config = dict(
    model='image embedding model',
    dataset='microscope photos of single blood and bone marrow cells',
    train_examples=97085,
    image_size=32,
    crop_scale_min=0.7,
    horizontal_flip=True,
    targets=['cell type'],
    num_classes=17,
    embedding_dim=64,
    arch='swin',
    norm='layernorm_no_bias',
    norm_position='sandwich',
    activation='gelu',
    head_dim=32,
    fused_qkv=True,
    bias='all',
    qk_norm=True,
    layer_scale_init=0.1,
    parallel_block=False,
    moe='expert_choice',
    num_experts=16,
    moe_every=1,
    expert_mlp_ratio=0.5,
    experts_per_token=2,
    shared_expert=False,
    patch_size=[2, 2],
    depths=[4, 7, 4],
    widths=[64, 128, 256],
    am_softmax_margin=0.1,
    am_softmax_scale=30,
    optimizer='muon',
    muon_scale='match_rms_adamw',
    lr=0.0017,
    momentum=0.95,
    nesterov=True,
    orthogonalizer='polar_express',
    adamw_lr_other_params=0.001,
    grad_clip=0.5,
    ema_decay=0.995,
    steps=2500,
    batch_size=64,
    epochs=1.6,
    lr_schedule='constant',
    warmup_steps=120,
    weight_decay=0.3,
    adamw_weight_decay_other_params=0.05,
)
Rows from block 9 of a small image embedding model, named by matrix and row number. Rows with one number within an expert belong to one neuron, the router's apart. Each number is 500 + 50 x the weight over its row's rms, rounded and kept within 0 to 999. All counts start at 0. Numbers have three digits each.
Before each expert's rows are labels from the 100 images, of 14976, where the router gives the expert most weight on average: "responds to" is what is common among them. Only what is clearly more common there than usual is listed. The data: microscope photos of single blood and bone marrow cells.
# router: router (model.blocks.9.mlp.router.weight, 16x128, trained with AdamW), inputs 64-127
# up: expert up (model.blocks.9.mlp.up, 16x64x128), inputs 64-127
# down: expert down (model.blocks.9.mlp.down, 16x128x64, transposed), outputs 64-127

# expert 3
responds to: smear: peripheral blood; cell type: myeloblast
router.3:448515500535536531547399450430451429542499560510597562514533515470494488568463390410455511538516436431483449486466487447505490519546453376585531617519608416399468473542485489494486508527441498
up.0:600596538543520478500440481517365408571449454554575460625568450411516510463423476503597503519540428357570484465452548519417413500453450503465430568465577463429520474543497614529504530494462507
down.0:524535529557553533495562577489433624541425527427516609463498465511427454535426456543460565465484493420463507516497402508586559444468524491523535396503448554511483486426496513512382467451487560
up.1:490409504462443498524493590438521556440514503534468486542493426511505527506517583543542457597463503578659489543527481447567504537485529441466510565522430563499481521481495467406480509526461451
down.1:504483478543422596471482561541468461573563582487524434520539562423484570472503470576585470523513416618531452535499544461450534447499460533559531621443404408438484515545576538536596532607533531
up.2:565473479490484442549506510536501529538459535487486579514424458465471513517478581499461542515435441449612468481555589445489446547484451462529525490478496647478490543447418528385491572499489570
down.2:489548501496514520514487601597563508498527483572507395556528482533485537480476424498516420421464477522538505517465429481375458505483472528467495520452537381547506566514404468557436479493603448
up.3:505442577455504445544511480587480435521517479510606546550590510397498479444512430460494544523567458449493359499434441496480426470505573546495468465501575495506561442501509428560583472426502430
down.3:514491457554472467562514413392484488531512474451562540454463445494477529451574549531574502464529507472467552512544521522507521489581423583463482506525526588421483501464570581494426559473466464
up.4:545536491507491527497393505513589463591412530568517521526482543410488537547521459527529524529557406497514501556508457533407548530420457397516522432493534496463538410559569460432437547515544513
down.4:519486582554518509459450519478405497571559488428502436512454468519445494484551463479549529515483532484460511586532558487503481452501447589548543546472467476478585472459520492557506411507464571
up.5:510465462442563495437554462499558519580471534559483442644459489545436443491537502442514562498539385424502478564507475539573482500524480484528411546599507546487437470544557514508499493432488507
down.5:500483489564498455517404559513458463512495429450562547460482522482565446500529407568508409619520514434520550417424513501513475559471518491529476508491456514448544549517546423524479436565481479
up.6:543611508517497491565522456517533442550458473444452465558519520475542478489442475589412442550460540481370426515518466611462508559450505558508520567417542486528505467468499511573521457434589524
down.6:475542456543500532545420561472474529431595566469499517496475549505392503554517583395532533446557461619469545524521471420456426504608428600537472536519505483549543543516519416431531546553521467
up.7:502549501466450475481617416447541510631520523452565514538482499548460543524533536413499429470532508508522433510616538506461521491543541517531502530554536528416535474455531465546503458424519594
down.7:503487584525486469600396505443447466504487446522479540521429494466557475568524528589470455485485474487529585554543531465520528510479411446496521517471467447452507512526548518487530573543455395
up.8:539570501527433536523502490542487472471483555467484437456504487537449494467450428565478539485491496530510417513443437402513430507505585518464434492456441461523479562460459452511493533469609431
down.8:535514478446507514532530557501520513540510557520478558537504586484504529542497540372550434544507509540497511493531557610473398398570405585391566505503509675501515519432452456502433485476489553
up.9:480453553554509537455429411494552526494450604491464447507497499511564441559492402410394517515586507497582470461487503502538543565526520502495529551515517461433401436517542528465503420572442489
down.9:444517570556488464435587409489441483463564500568565515533517510534462508400514408561601453502434479450600431446536623512480556490526398470464513504546471515467497509640452483452429534464528494
up.10:481500509455464383460479524601480582601482438455567376481456515516396467470497508554559510561519513541477529464451481434581554593521473563517525484563418479533512547440574493546578525490497463
down.10:527445466505513445570453461457494509456451433495520516525520454539461639500527382470461435554417469513506515504513515593475539443504517606518545578519580490460437566540503498487510576523472525
up.11:480522454509504400443561422477483476546484481473504509493496470439474537417497490543510462476492464468465542473477409500515600524497447551538532405509575606493522548511471552580457547514509516
down.11:475529503534509556522537479386478529391542423438502551532499558540440489591594475541517431482497491526484487454548580436525509333403426603459496489509486545624443488460490439540521471540550515
up.12:469445418506524463435480511635535524426488538518557489456491429584497556539482515513548412479397531464562490543485515486481520629408538516419443507470524562517438469551523458509382546554526504
down.12:490430457535476562570502491545433484611471446498477480483527542483619516506495510581498543503476563490413513518541450472486520464555452518515521537454445423586562474431495404476582616433535508
up.13:434497584555474368515452428587474466511441521567595466403522541512447496382520361493534524406474483563495437454519500474463582452514436501497494496592576520544474464474509479459525459482516470
down.13:544481502504576405476519497458489527466551449466544494511454431430516518568547434435443616563419594470431495533501545516545561476444407522517526514473519507456457472523583440499532529547508434
up.14:450538561512564510464510462433453441499480556485498434512467504496547543525547537413563434456506517546471509504461541532455498482424580495516536449539515582520459483508482486531508614469392490
down.14:592445464464459527433543489464563523532490469538475536474545540546382453589467486517494500541491544548626523497536495489527523530521443489507434498507535465591490562498489468421482500530476485
up.15:539522489507497570441469542499554434517487537429458570531499532543515458452489529507490402513416514554396503476497489525441577616545600478482623513489485483449506533489547472484451464487545439
down.15:495556501500491563508491546439524487432430599507547506507506545526513559554397497552536494487455439524489570507539462528389484540559461528530445525450490402544552521506577492481540581409523437
up.16:455426422502541557548511615482529538518484483510501522456535528408470510415337517470551590482498404482543566533487403429493504495466452495517425496573535489429520429485491554492452442493492532
down.16:514554558587429425478512483511523551547483351470442541459488515516564534465531438459406437495520527428493600504520482562490553657561505532547566433533498527471433489499505574500518486563508441
up.17:543591526528502510528526402514482586418529525486449553477471520431457613454531468422502494419561540540436495447458554497536480405479498482484486436567560455446387549495352512480506487485554524
down.17:521525482584471498509589477496501427417518543524588502504539575455509591523574450476509518527493519474502524494563497511363403463535537469496458507573520523436431497517463508489458539492515544
up.18:516517517523470526485438504488520558485399531468566516455468543486548479523547456480544581533565568401601511554469434579399557599470457362502507551427472453458462440544575501501460560572447523
down.18:566528459437542435449492454465417471604523459533473561505495427524403491402451378538586524502392493429515446561515567516559465442510465481442602488524591581486570539505508467536495485493478611
up.19:464470468544501426516554532476548368469446460513467503484503567527569497453548396555462455428615479484553456527511525548500421423549493518485471541553468509553533590488442324570472516447538404
down.19:436464439419503518572444452421485533405461499394522591569478434511477495373610580502540556564511561506478531433454507503494566467500437525502523480452480521469493482510515514547499558589455464
up.20:509423502460452474482415528480584467513468482494498537588536374589545505453484457497475492503574528439465516460398572516508415495472537508547520503544519494485564474559536416485490483526351571
down.20:522506470360506453501555480529482494435553469411525469444498469578524559457518548537517430509545470494505514461515464551561600520467411499454539446558446470434471485512529512493509508505509481
up.21:590547554424570557407480545521460408471543513418510440524477532555520437538444514541458448552489558457409491499508516484419458541591486593542552533491528553588540511565512505542457606551502554
down.21:469398473407459470419427528506515480401455530469570502494537508554485476490492643563498452451497528605485544478488487538526458610448525533506527500450550432562541501547475453495568516448466507

# expert 0
responds to: cell type: blast; smear: peripheral blood; cell type: myeloblast
router.0:466568607579524533464574454509501438487477505569506510500508490491496479473542354440445549480468489475440512468581503542417454569513442511462583518460541555405523443544509531548479482518475484
up.0:510604504485400478540537463452516432437485551473413503578528442508480444462474447497457523564467487542516465486472533444452431448428547542550495566551564538433493566492527499594445501546518507
down.0:514449467483553534563558475543451570455565595476537524476596493588454475590430634500622493461423468479544512527563502406535463486491453420513504468518535485590500530515491464480467429521454580
up.1:452508514550453559624480433513517466509375424512552556585631429532487482489542397468494478487481529531465546524542467520494426482449474402380475519516521488554458466448549497632484445478535527
down.1:433577539567545422465489431504413533563493417489483496509390429487460424496474445570501498507534330449493457506568471475515567504487549564477533506477467534447474493493481447563629492485492398
up.2:475433521491534492596491503535545487481423518428540438419416513501528515588543604524393528495496496635461509557511481527382489430464413537487460521520514457477368515507417465589631531508515516
down.2:416565492543582490576559537454451490469538569486451560523541534446575509359577476487619466453467497511482456494542467467395553439586480498559467471443507436546456489482529585518456463493447472
up.3:490565448524610435473433502411507488579482522444521442502526533491536513434596524472504424555463470482494480433462551525447425489521539465465478491394556555558462561506560499365470501449479469
down.3:510412479473426566460465421529517536491514501532425380555502530418482586544553492540538542431519476585531483578509489500440542436511503548539604507396498506525577501530552407586523464549554484
up.4:494565554491403458561504518445485595559479497495398536533545486517438555452498581443478450464629512525471592518534554479527512509559471513531553513470471550417479516461498530480497510497522518
down.4:497448486456478510488429468498389476495501463555521502458474556559513501537368514514478513525422484503526439608456486415479460612448448530489389551556409496570527443494492520536470543515571497
up.5:519457470495543482533469542522498570469470544513481490505549487518422403521502413448562501586463527515486455508477380518544525547634416553427506511474471513520567457571467521411510555541452545
down.5:501464503489522495509505469518472493531401412494489511514454522535444430591396404379435551561587630546465538529572508555491452483528463428599448411544499522571562441479471554519560539530441595
up.6:373423473555478486442484593508538489576476573437515431526509501523484515446460513502418552465499543553505483508445491470532628566497498631513446484491481571538548477532541473507518554452437501
down.6:526549540472464546479505498454556461429570546540363507544421448582440583401466429547492485436484505573532507488537617497471511427465443495538522506531519477468447505489573530470456583458519495
up.7:522521519571539399429427627503514465489559532400521463475533517474516450451615527499487517472567534556578460593405454364490550502465512529474502548478451612493447514484434495474457568506478548
down.7:546528493449625558411474442481500560578565492567458533468512486466518509570487542519506559549457483415459532576481492505455533489502463439487497519580491409530454509499399454504498465573519545
up.8:552457474478464458523439526511456535475464489424485545471503463486414457477641522545486469584455565470466549479522525523490491469427502457553373535475493443493490493511476529565626461428542569
down.8:428511424490522464555485505446474552496511424438507534451504537466535529522508485427519566540539534539463566434544564522497490559481543558565472552615520475484481594346474493432467471445498399
up.9:537475554468401512557443496436480528515352484417492422507510520461485454472521481523435579517464543502480562523456440528439503500511522438488533451524516504450508447525501486455483520562521401
down.9:431429515505447409523479424492510509534457509418535605529501490508517525579526454512497523463486471519387416527509515508464556484381468476489538551498435500457532503519526517540567487530413514
up.10:464426526459455557406463513471493467440449483413504390523562554481362434533471530550504437486512431518520492577546461568584496557437529435540410498548509591468520517456454499555532567482568463
down.10:480544538491447539568512570525515519511467473574455513500445394513392425481434430419520443511505600525612522444504483508467607511529421517548486494532489483454526479515522469389494509469399530
up.11:509410546505466513537427414497540443522550419485411408494501506479440536504474434534563470474540469480552594552589528424551506472494482536554439565505448422442595502435436481482470526574619452
down.11:450521445465460534439534571508448484478544452481443560524439421451519477479546519521467447484448515510467458455470507541558570497467513514527489494479536581432548499453499501515413468420482531
up.12:460458548381500538421494506467451502559522427563567567449525493550405506550526442454555620495386440423507486494530459491448470495491501431529441584450560442584565491492465397497468578412501560
down.12:469448490482486487450501417534481501513437563545542508537475567478515531424485524553434560477504606551559561490430439539478554524526534468467499568568435541391553474539531538508501518419474435
up.13:542473551465534588478461558591503512504508477436491593555505507444479583458404455501601444563528426518452525531494415463495598466498479451513521517504442474477457499508523525552434427506526616
down.13:506568480400520453429499532436522556557410499467492509471517546537504500425496600534592550459451549522438436490453551484511536611548427537527429555515600442481638475539451478470489533541481556
up.14:453570545510489514535619437532573475594531445475468401504484489554413522467479494575520485500575486526448446514585516520502511474486527444538482529624480522498442510485525522568596414384565551
down.14:514531525462571487502470506351475548538579533477485561525478430494662513408589500467454465603433515524535570413522524412520581403471473620546473512454524422449509527537388474477441534515445433
up.15:522502507610482460525471508524608500453495544482555489504446449586480544398521587567478461470525511494488396527486515506529505414571523484490556526524498452499538415464552468585480484589523534
down.15:521392518463546518413491562520477469586447445442501445504443462409507558549441441468496492492466551555448503487489465428433585485518580506484525479466538475493559519505504532428489556490451490
up.16:524583554492479459435551497514538507549488516508464527551447520477519487514566606602453454445578484488523442443484509608503423545457545526500496583550528421529468530538496473462524517476504335
down.16:510418495549510444551484447480460497474499533481493519487450514485508551538511483566544586516494546473451506543457521550453526455523477419456535462511498499488529507520483392492460523455565546
up.17:555509490583398545499483502449582450468470511517467518479393529543466530408476557588476496535536519451494553484529501528537580431521430467515505542491452559604570511472541579485440517500480550
down.17:464499436506503626426526454414506548412547508516370414514457457562543489529511544572450474577506501543452446494512527594590424513471391480584473524498503472537585522540464452481542461619512474
up.18:536512483531372560492406591541563412533514590496542538565414518525507448517482467565463513534572463374529557566517477520453457564561560552503582533511481479538571555549453530480519544514479480
down.18:472548454519604564520504577462436558431493525543456540524454480500537510602446512471482473535503502537473534445503520408443624501527426579478496449408500410492521513453498507523551567493492538
up.19:585598523432492554480614549568429481543440460487544567508536469495489550516505598487461554539480449465472542480461497522394471586491522619423473562508585446493501461546476553522548519441502530
down.19:510521513446437565422411496527445502535601579521618537487504506582523536544373505556555405522565461537486555563540442457583511512480532492529545512406528511525545508558485500496586578540560450
up.20:430566527495449422598565510592475503564524422465434457479601497488540498476467575424510487520556565438491517538481506508476434525550438481491533479465402581536556527532510426466454468571558508
down.20:401419531539552604486512519480504600467485556554512476443451499531501437473498520510514612473420510469416503503448486593479452503379542516503427519515508467473504471435502452518464608551482563
up.21:612466579457544528517499587556442457465531429528470407463476533494533451562519414507459393521485551509441496529491552444473521552480463508435421478527522473390501535495517447504409528516531521
down.21:488473527508483520482517472470517537453453546436495605556588520401481504491570514433536538475443507619479443550502480508530421530584527552536519486467515605517488583496539414470565552478448393

# expert 5
responds to: cell type: lymphocyte
router.5:413500612528531624523467559517507535545468528546631455541523502487525607437491399473533564452514402455490445528558459447502507493497507469471592436504520408524541497463561519600550552393493445
up.0:484502526398460531475549423487485527506412518560417555434483467552542426523442448549457482565437533582481504477516536496528337420543447519507520459481574455543519500439515522601493535532446421
down.0:490528490377517424469557402674505510498477549433471430478466588587505502541518577425481599422564547497573466530478492466544575468539508463487523519539567613440571530581497509413506493450534480
up.1:514601474573486499442536461456472489509510485588436448516539456480553536440551481547452524495503460471513561543526417575510515468514610511475692448489553580530480470585547529581503533533424505
down.1:502570527550527530569581479448485554532472488500542454505562557575516417441504384515525534477492504405450487473442538549554558488529438458486493553431504485480481590508430450500475522499642480
up.2:508463536509485434506529522556391526488447492495548510562520469586518571469604484412460492629536434412505494433396531511493471502579477532509496481535479547465519495503454592546503507482459618
down.2:460499485469512486468492532559495471545477484448490573498520558464538517555543556487550536444548428538423468461580467558500557448436568561447523469525422514567418418446433459579449409605486445
up.3:494444460405503491514444420408484545521554440535451584410492482467472539530410564442464481513502489423451514565509481397470627458423529532533479446476584555518466517543427511551515592487460610
down.3:538351537495526422550593460516441511498498504484402441526521499594436416479502587485470444426547496488494518541510459463496524445540587509522457426529430477535458459499574462520571512598467544
up.4:492445492581525507537466491502514448476524589563481557491502476502460566504450517512476522395500500461560504560510578432610576447583629332579478503487489454513436506456519492494518428532504528
down.4:553496503517521519515515431477575509561477437519465556519488434530470536438528519388557372503497476452463502585484559525441568480456538447517476477528478427475535573565556421491580473545482516
up.5:502542558466495535540492517536572498391443409484448483478451494505455455536412565484496612482485572541520550578579381588481453539510528453439619454495513525462536522502443493509487431489512441
down.5:491476493501499497499455401410415467640489512519405467467502550555499522543587458556626393501508434447526515446496476470485583468481489455513440477503489542539495488625568479460553481455502499
up.6:430564518465497476531517499549444457437407521494508574489562547487527396501527480463479567539510534598497406553539508494490485559647434548457525494381467426556443455472465540552579492428476545
down.6:468553439485449411539468449355483511565534461461562464473483486478429535520449528512483437484588527527513584383448451464525462473471455521552471504507547607478516479451533465434548582436492527
up.7:487510423484527518470525467688528468533578531521514488411467484574540556507437613420465452515413526594504558505523445438619484495484455492483438469569528501438478471447426504552532520566589508
down.7:607519542535420483559456440529466379436447597464439567436599513515476467500564545521573552536541522555476530462537506540491461525368461487490505358501445469465535439605442457460518427495534538
up.8:532567500519547464541462420621446458495538468465492481462498520617571526530495485449456430514481467469464512473511536502500483559536514568414487513421474466525530463483542545480446556579569448
down.8:520460483489491461508553504510369464476493515421537562463563522512477483557565503581555462542514553493495460541468495398489446463493540447428440533410558625450566426497450565466440508458448543
up.9:455448495474444489493528441597556454413464523537417569486457523514452613495536445518525565451465421438571530476486544511569580516493504476464449541497470533458417458431445500428485463510515435
down.9:514439534463469527513489473575556524571449493533519582522503436514531428455512518495521547522513579451554590565520525543544482581469407402508421473534447409538545608487506515504488529533347546
up.10:502524552431458539563460463586430473519532555410575500523436442486479583428649511485520521478588442480516463503537441523504473509548432443489461463357536503491514527510437549501576493376553452
down.10:446525499439530503517517458403502459439476498556557477493563513415486424470371422514475598516571488550468537501560507447488589435519565535497487557549551451533550470505609520497513468463444523
up.11:467500482495501434504492584495481433606488451574505425458530551472529529501527403541457510525522443430522537509562474513480476525569488461533531533427517495487588569343508472531545510446521592
down.11:462595570462568566505459414411533626467454561514546477609479543493507566435505475495520445537506508459493543413515622562518527554510499505461491579495458474499375472601482553411497557473526502
up.12:494521502464523436466490450469488465486544549462432552503560504577480389466580546472500483500483511524422502581481508429585453548530516506505503564482421520552474498501567561455563478532548506
down.12:546509494560424485541517514579472443513562525573502629556478521455544515502440385448548439480453501539406492475554408548478488568475485574439454521487556481491601504449543467430529517502487498
up.13:535439466545560445503552431527560568397511592494447493550525505430504499489542523464548543448507459573479411505481495496480477507513418554544522422512517597521429520582505430560504509577440475
down.13:508551424479562478558454471489430554453453469592542485533554463427547503449580386374466534454447626458439529456450446549507473544495512449547527562463456461476570539526559443517501458427491513
up.14:470546558558412473466389536523552477616555493489518469493427555447461513481542507530452523477536540486492521527451426479473503449564514529405499425516547506472501474435538499540501558441544556
down.14:486501550505553521488505424467510468443415522515490444505416503479539437485449472531553345505496434464495563459571454456511523496466495532598497591468591427499567433522444528522557486445493495
up.15:397539531467550462514498524549472424433520500520544440515481483419590484474526514538453555439580572439464391531490440483475469509556490449469584454447531441542539516465529473541474483539485457
down.15:557484465428504521537458493416453556538517448515600490529476488510432465439480460507555636526478501478541477488500517402401585465545510559438523435484551537477485450544485539513481474424544581
up.16:373418484411548477486479414536575491470558477491520536441580548441543490432539505461578473549559535510508508458560412530526581526509565434487530476483448462511494461536532550428450535468527569
down.16:489544550490590477490547554337469580637471548607464446535526484516499437600448463463494629476461550435498477516472563494495512506482545546526448470457512516459521430392454525516566452423477545
up.17:451512442474468466505605392467583525388474524506454481494530530578474528559460483559460516502572468520551473396488486430525475417491394519452438411488478485469472463511475509430602403540530434
down.17:511620504500503475555470401597527510480497456461546539459556528487501493465468558471498492468491509565505542463535525529520605562510471483485482473525487462476479534472474455549410540555545508
up.18:494558435426620546476504514520460496453534524462402525461522499497491527522590511500449496449405494469487504492542479533509544547393488571486476404548551585542464543439467473555467485446554478
down.18:446458514584504447508455490446495540535497504471506488446518405489451408504565450429537392587378433566445490464495472524421518471459553463563584416512542544487479503525507492384447501588477507
up.19:539539472410478477487484485420524461475455506582463578448525468570391418524463549542601473517422545432486500531488486570636444431519436515500525500478448539465509492616494554454555525503493562
down.19:557524497537497440543550501591541457492500480420511470563610540559435469492450555494518433464534455517485597522468510607515462562506557575406435494461453397518640448604501442509570523520538448
up.20:592429543436491453469606478522481496615568447537569544428493493498486566474553443472478512427559443529446384578537534481443524498521571487480546452426629420430497457515493465549591483476561461
down.20:447509480451508570394525466488527548453518558517463592498432592450503474440433571532432523497533498562528548526528438523515529421527512465513434499549540513431454427505513568470488518359566495
up.21:420594459507534489577418426496522561446445525489420506532439568474536498509443564473486501467493560540478534474436466461587498497567495458500454459506544558525538560542373487478385531449605530
down.21:531530497554508386598626597553598490538476430450519559459524474538456548481518505480474505504494505421515511471563510545494502520437558572553538480436531470493411474503435538465534489546518479

# expert 2
responds to: cell type: proerythroblast
router.2:431524506521450494448590439438568468609406593492492468455580447461538514442568469483473533544496517442508381437506588536451553560523419483503481465530401468484470467505535479541480580497457464
up.0:429589429529405471553479509431523582557530465610574528531431437518455460401523468441507620510443484471413475528473543438534468509523505541570525504539582514526488540479486500477498520412552501
down.0:468458486521484547479453514517478512441460490544552539527571480448569494514439450652449452562581488437570536545502487553445546477512519476410467560541521433441489507509517532505434522420408553
up.1:524482519566509513490454454539496581502445548410590513464488434410601480435503463438525568438514452514541450469455429560528603454478569428513493589478440454562489519513532443427552456441497499
down.1:504522479588549502604510417484565383495512412531484515558521493486474520352418507505463408503496583533474570447539609463486457482498457484559494490525491542431473466423530539397583465574568485
up.2:508495552466513521498474361577495464500535528475506503529508529514419542472496515529437595468553442484446405522552502492563535495494573496515533559566421461600547596537428425420477451434473409
down.2:472548480581460497505455474455595506507510460499479558433570571462536524388465487591535378576509639594475497541452555550528584425564506459467422499540544533463500502498525407491481540589552580
up.3:489474520448408448563563550360543430494367513520512467599456446455506496480521473461490528500486502511466539538551418611470494452469480541497435467440542469457508540542583521501541533549527466
down.3:413585505502507538492474508528408500505615531439480438441457469425528589496557433547497483535466548498474474505624523377432454470543483485533539537522450575391443503463497503508551573413468431
up.4:473586530483478463534481402598595574455475490506545426518501381572599586543455504436500442450417500505477500428639496528488518512516473445491426478585495614519520471450512563453514435446456446
down.4:509497540516424463496475505561525411588579460520509525426528484609518409387426477428439528499555541477507469509571527541511612477523463558510552578343521483408451422595572508541550529481516494
up.5:565499565507493572475598501476513405453483509469514430561653486451504505466554512549441579437559442471533486502467592550458453497445559539436480522576484566508420523584465485513411457475484484
down.5:418513537419464402547504572511480501532556452437442622529526434555490535562440497397639442501485538509505530508612477520538501539411487460522591468438510430487441432520439436456509419538478514
up.6:489453523520509463571550449559546488455474469475551465560553520601473546449466465449490461539444513528459541479489440553518491497415506483570451575532492462556412471556555482406358466508449493
down.6:410626521569591393446532334559491475503552515444547539528551438506503409454452560473549492497485499461490448560521453508444467498519463538449531527436564505493525449492467469511496547483431548
up.7:491606515447544515453522519478536487563471493522599501506392430500462511498473482595544514481480414424428531492510504502321495557453454517462468468488643487454477483542544568499470564496509538
down.7:490521447511486483479445491460472471447543548547519521575541579482410478509454419506564529409486523583524573543588453525562551499586577477517571549388498451552572571498493506427532567467422406
up.8:456511554571551555515443483544470513419564516409450534503580455513532506454435533524522496494446493482449485476524483522461501528462597433472455506505526543486510515524406461482438524440580451
down.8:508445450445517369474455502524473459557502566499465521518550563451416473443487518383630531477570577590392535481502473522477500565582494440396528425459463606526556553540515489542438555532511511
up.9:431425458516495608472456436522466487461463561439537529531524542474550505590449421510485454487550416561559515469524450521449463489493553471509583461467493482524546442556540489468525582528500398
down.9:527498489502489636435515498454528553531418467494437447505469527502504492554554431481411382462576526448512521457451469546574596526447520485504477473550527579509455469441493488560592566488497527
up.10:475511481454493502507559494457543489462569505587462512446457418466503539532447434461602515570604496503487402529557549442433529503475483539432446504515616516463442486484546485384499456506499561
down.10:559450444416505523575471451528473404513493489397504529511513549537516441288507519467531515436480421559582586484517498567568490480505464470426596480478465525609549535477587549452496516486475495
up.11:394542568529523498499500549568443483463458503573556454539526422468432572500527490478517541490525403585500520535492463498480478501455459438451487472469497501516508492602453617586520597541502431
down.11:504434441360539501480531505489472540622414432417562552479436497495571429459579551458465528518582537444474497431460465474538478445568606399555559500538474412444513482477516529520512498459445540
up.12:432418474457516495538479484537530462536564512472560541451528423570583601532569454449454556520540548527503436536562482453543506560558478488524363495403476596562423456415475468525498498394482509
down.12:512499531441501551634443398483531550552470479483475562509556512489472508483595499534575518416477497453543414500521492431492537540465534425538532557534412531443432486468508536577466437400460537
up.13:459579521507542457561424495520434500466505532501512516472535456552449624445538540393558434475539498525450451552505419396473617550495441475386463494434567511483478539457455502505572508531472511
down.13:483453505528494536428467480503522490526485504608508530465413488342589378506417480527532611495473478490514534484547480562480494502464475604510546440532516457582620430594489554409408483464481475
up.14:497522465591504468587433394498511501541502454525493497389432390482472496365450497503517578471489504521533432525583509539493455436491492466509505589483498500542520445584547543569522538560511554
down.14:500506500489517532439500504499449474410579461422480512523547522450456462509528493529491566534514509533450464560518546557466448515409482519553554511566551512515514534517595482493432368420540466
up.15:541467447579589535505462487451582599524510563404514454488454386461543429405515474543526484520471520467576492515431458460389491571529509574565509449550467572499524527482564370513538434543600554
down.15:462496511504505535489493542421413520478498453481552523486491565502376559551488508503570481539500448517494623442512538503512403463481516521534509531431526495468462472429512522432571510493528480
up.16:505452457487480489597491430600463552594583517559535515513444467523621577526513478483451460480431547464513556526492465530403460593561505513452452584516486518553543444603489542514515509498616525
down.16:497630555452533453456474595496421496425501502508594483478518560552410502478535479637441520520566565516523490601427490458543431493468438515570466551437521448475509508451401516512602538420467485
up.17:490499552469491496450463361519558426518425541613433503448528545494465529578576497463500554421473468479526495509496445514431499436607548459455467572507574440583502516516510490469575564521450512
down.17:551477427582493524540551554391454498562446545515449447472532470489447528456709475470480449513462532526495476467516536586490527435522488465539526508465489544506466509568478414550493518454535445
up.18:502482522570477482609511572497460520500531527443589425602458449533512461490503480486545594498608425552432481551523488484464384557473499453466512498512499475506487475615482558615508508455450426
down.18:396521535451468400460471496551452492502490441512552552429587519370569470492504494472402557509406521440534527534517498558529490488557468529503423520534492581516524476499454556443480554481493497
up.19:538497536356484450449490416520437465514429540466575490446542483541521498469527509553544508528491462484482425533490469577502440509429467538515455476418488566507452515505460477506514499495486497
down.19:415571528555442525482533494466402564441594421512464470492501462472557570396526380465458487472444541513540568599552526478490549470536531518451468534464514553458500422547509473466578547549486518
up.20:537450407582484526575456500465489536488423508456504498554481462420424474482584494395621647575514503598441418483516519446467431555530516541547543507403514524494487540526501487555493524523412457
down.20:535451467449535437517463489559430483531478468501581535496524496499474493513459416479521511503481550543487442418478445565537448519486479516504442511541435496479477422484494562523500504432497572
up.21:561461524552403461485407507601500438579410450469531547522495497510485609553396512574472498463602498475528516532574557568479496472609487498501545536613482433481490486497497468472527497518581495
down.21:477568460515507459560532605530523453390437456546442509558534527533581548422574460468519457580421559465447541529510485527456555533420465523386433526386454483514522488540471545552467475393453633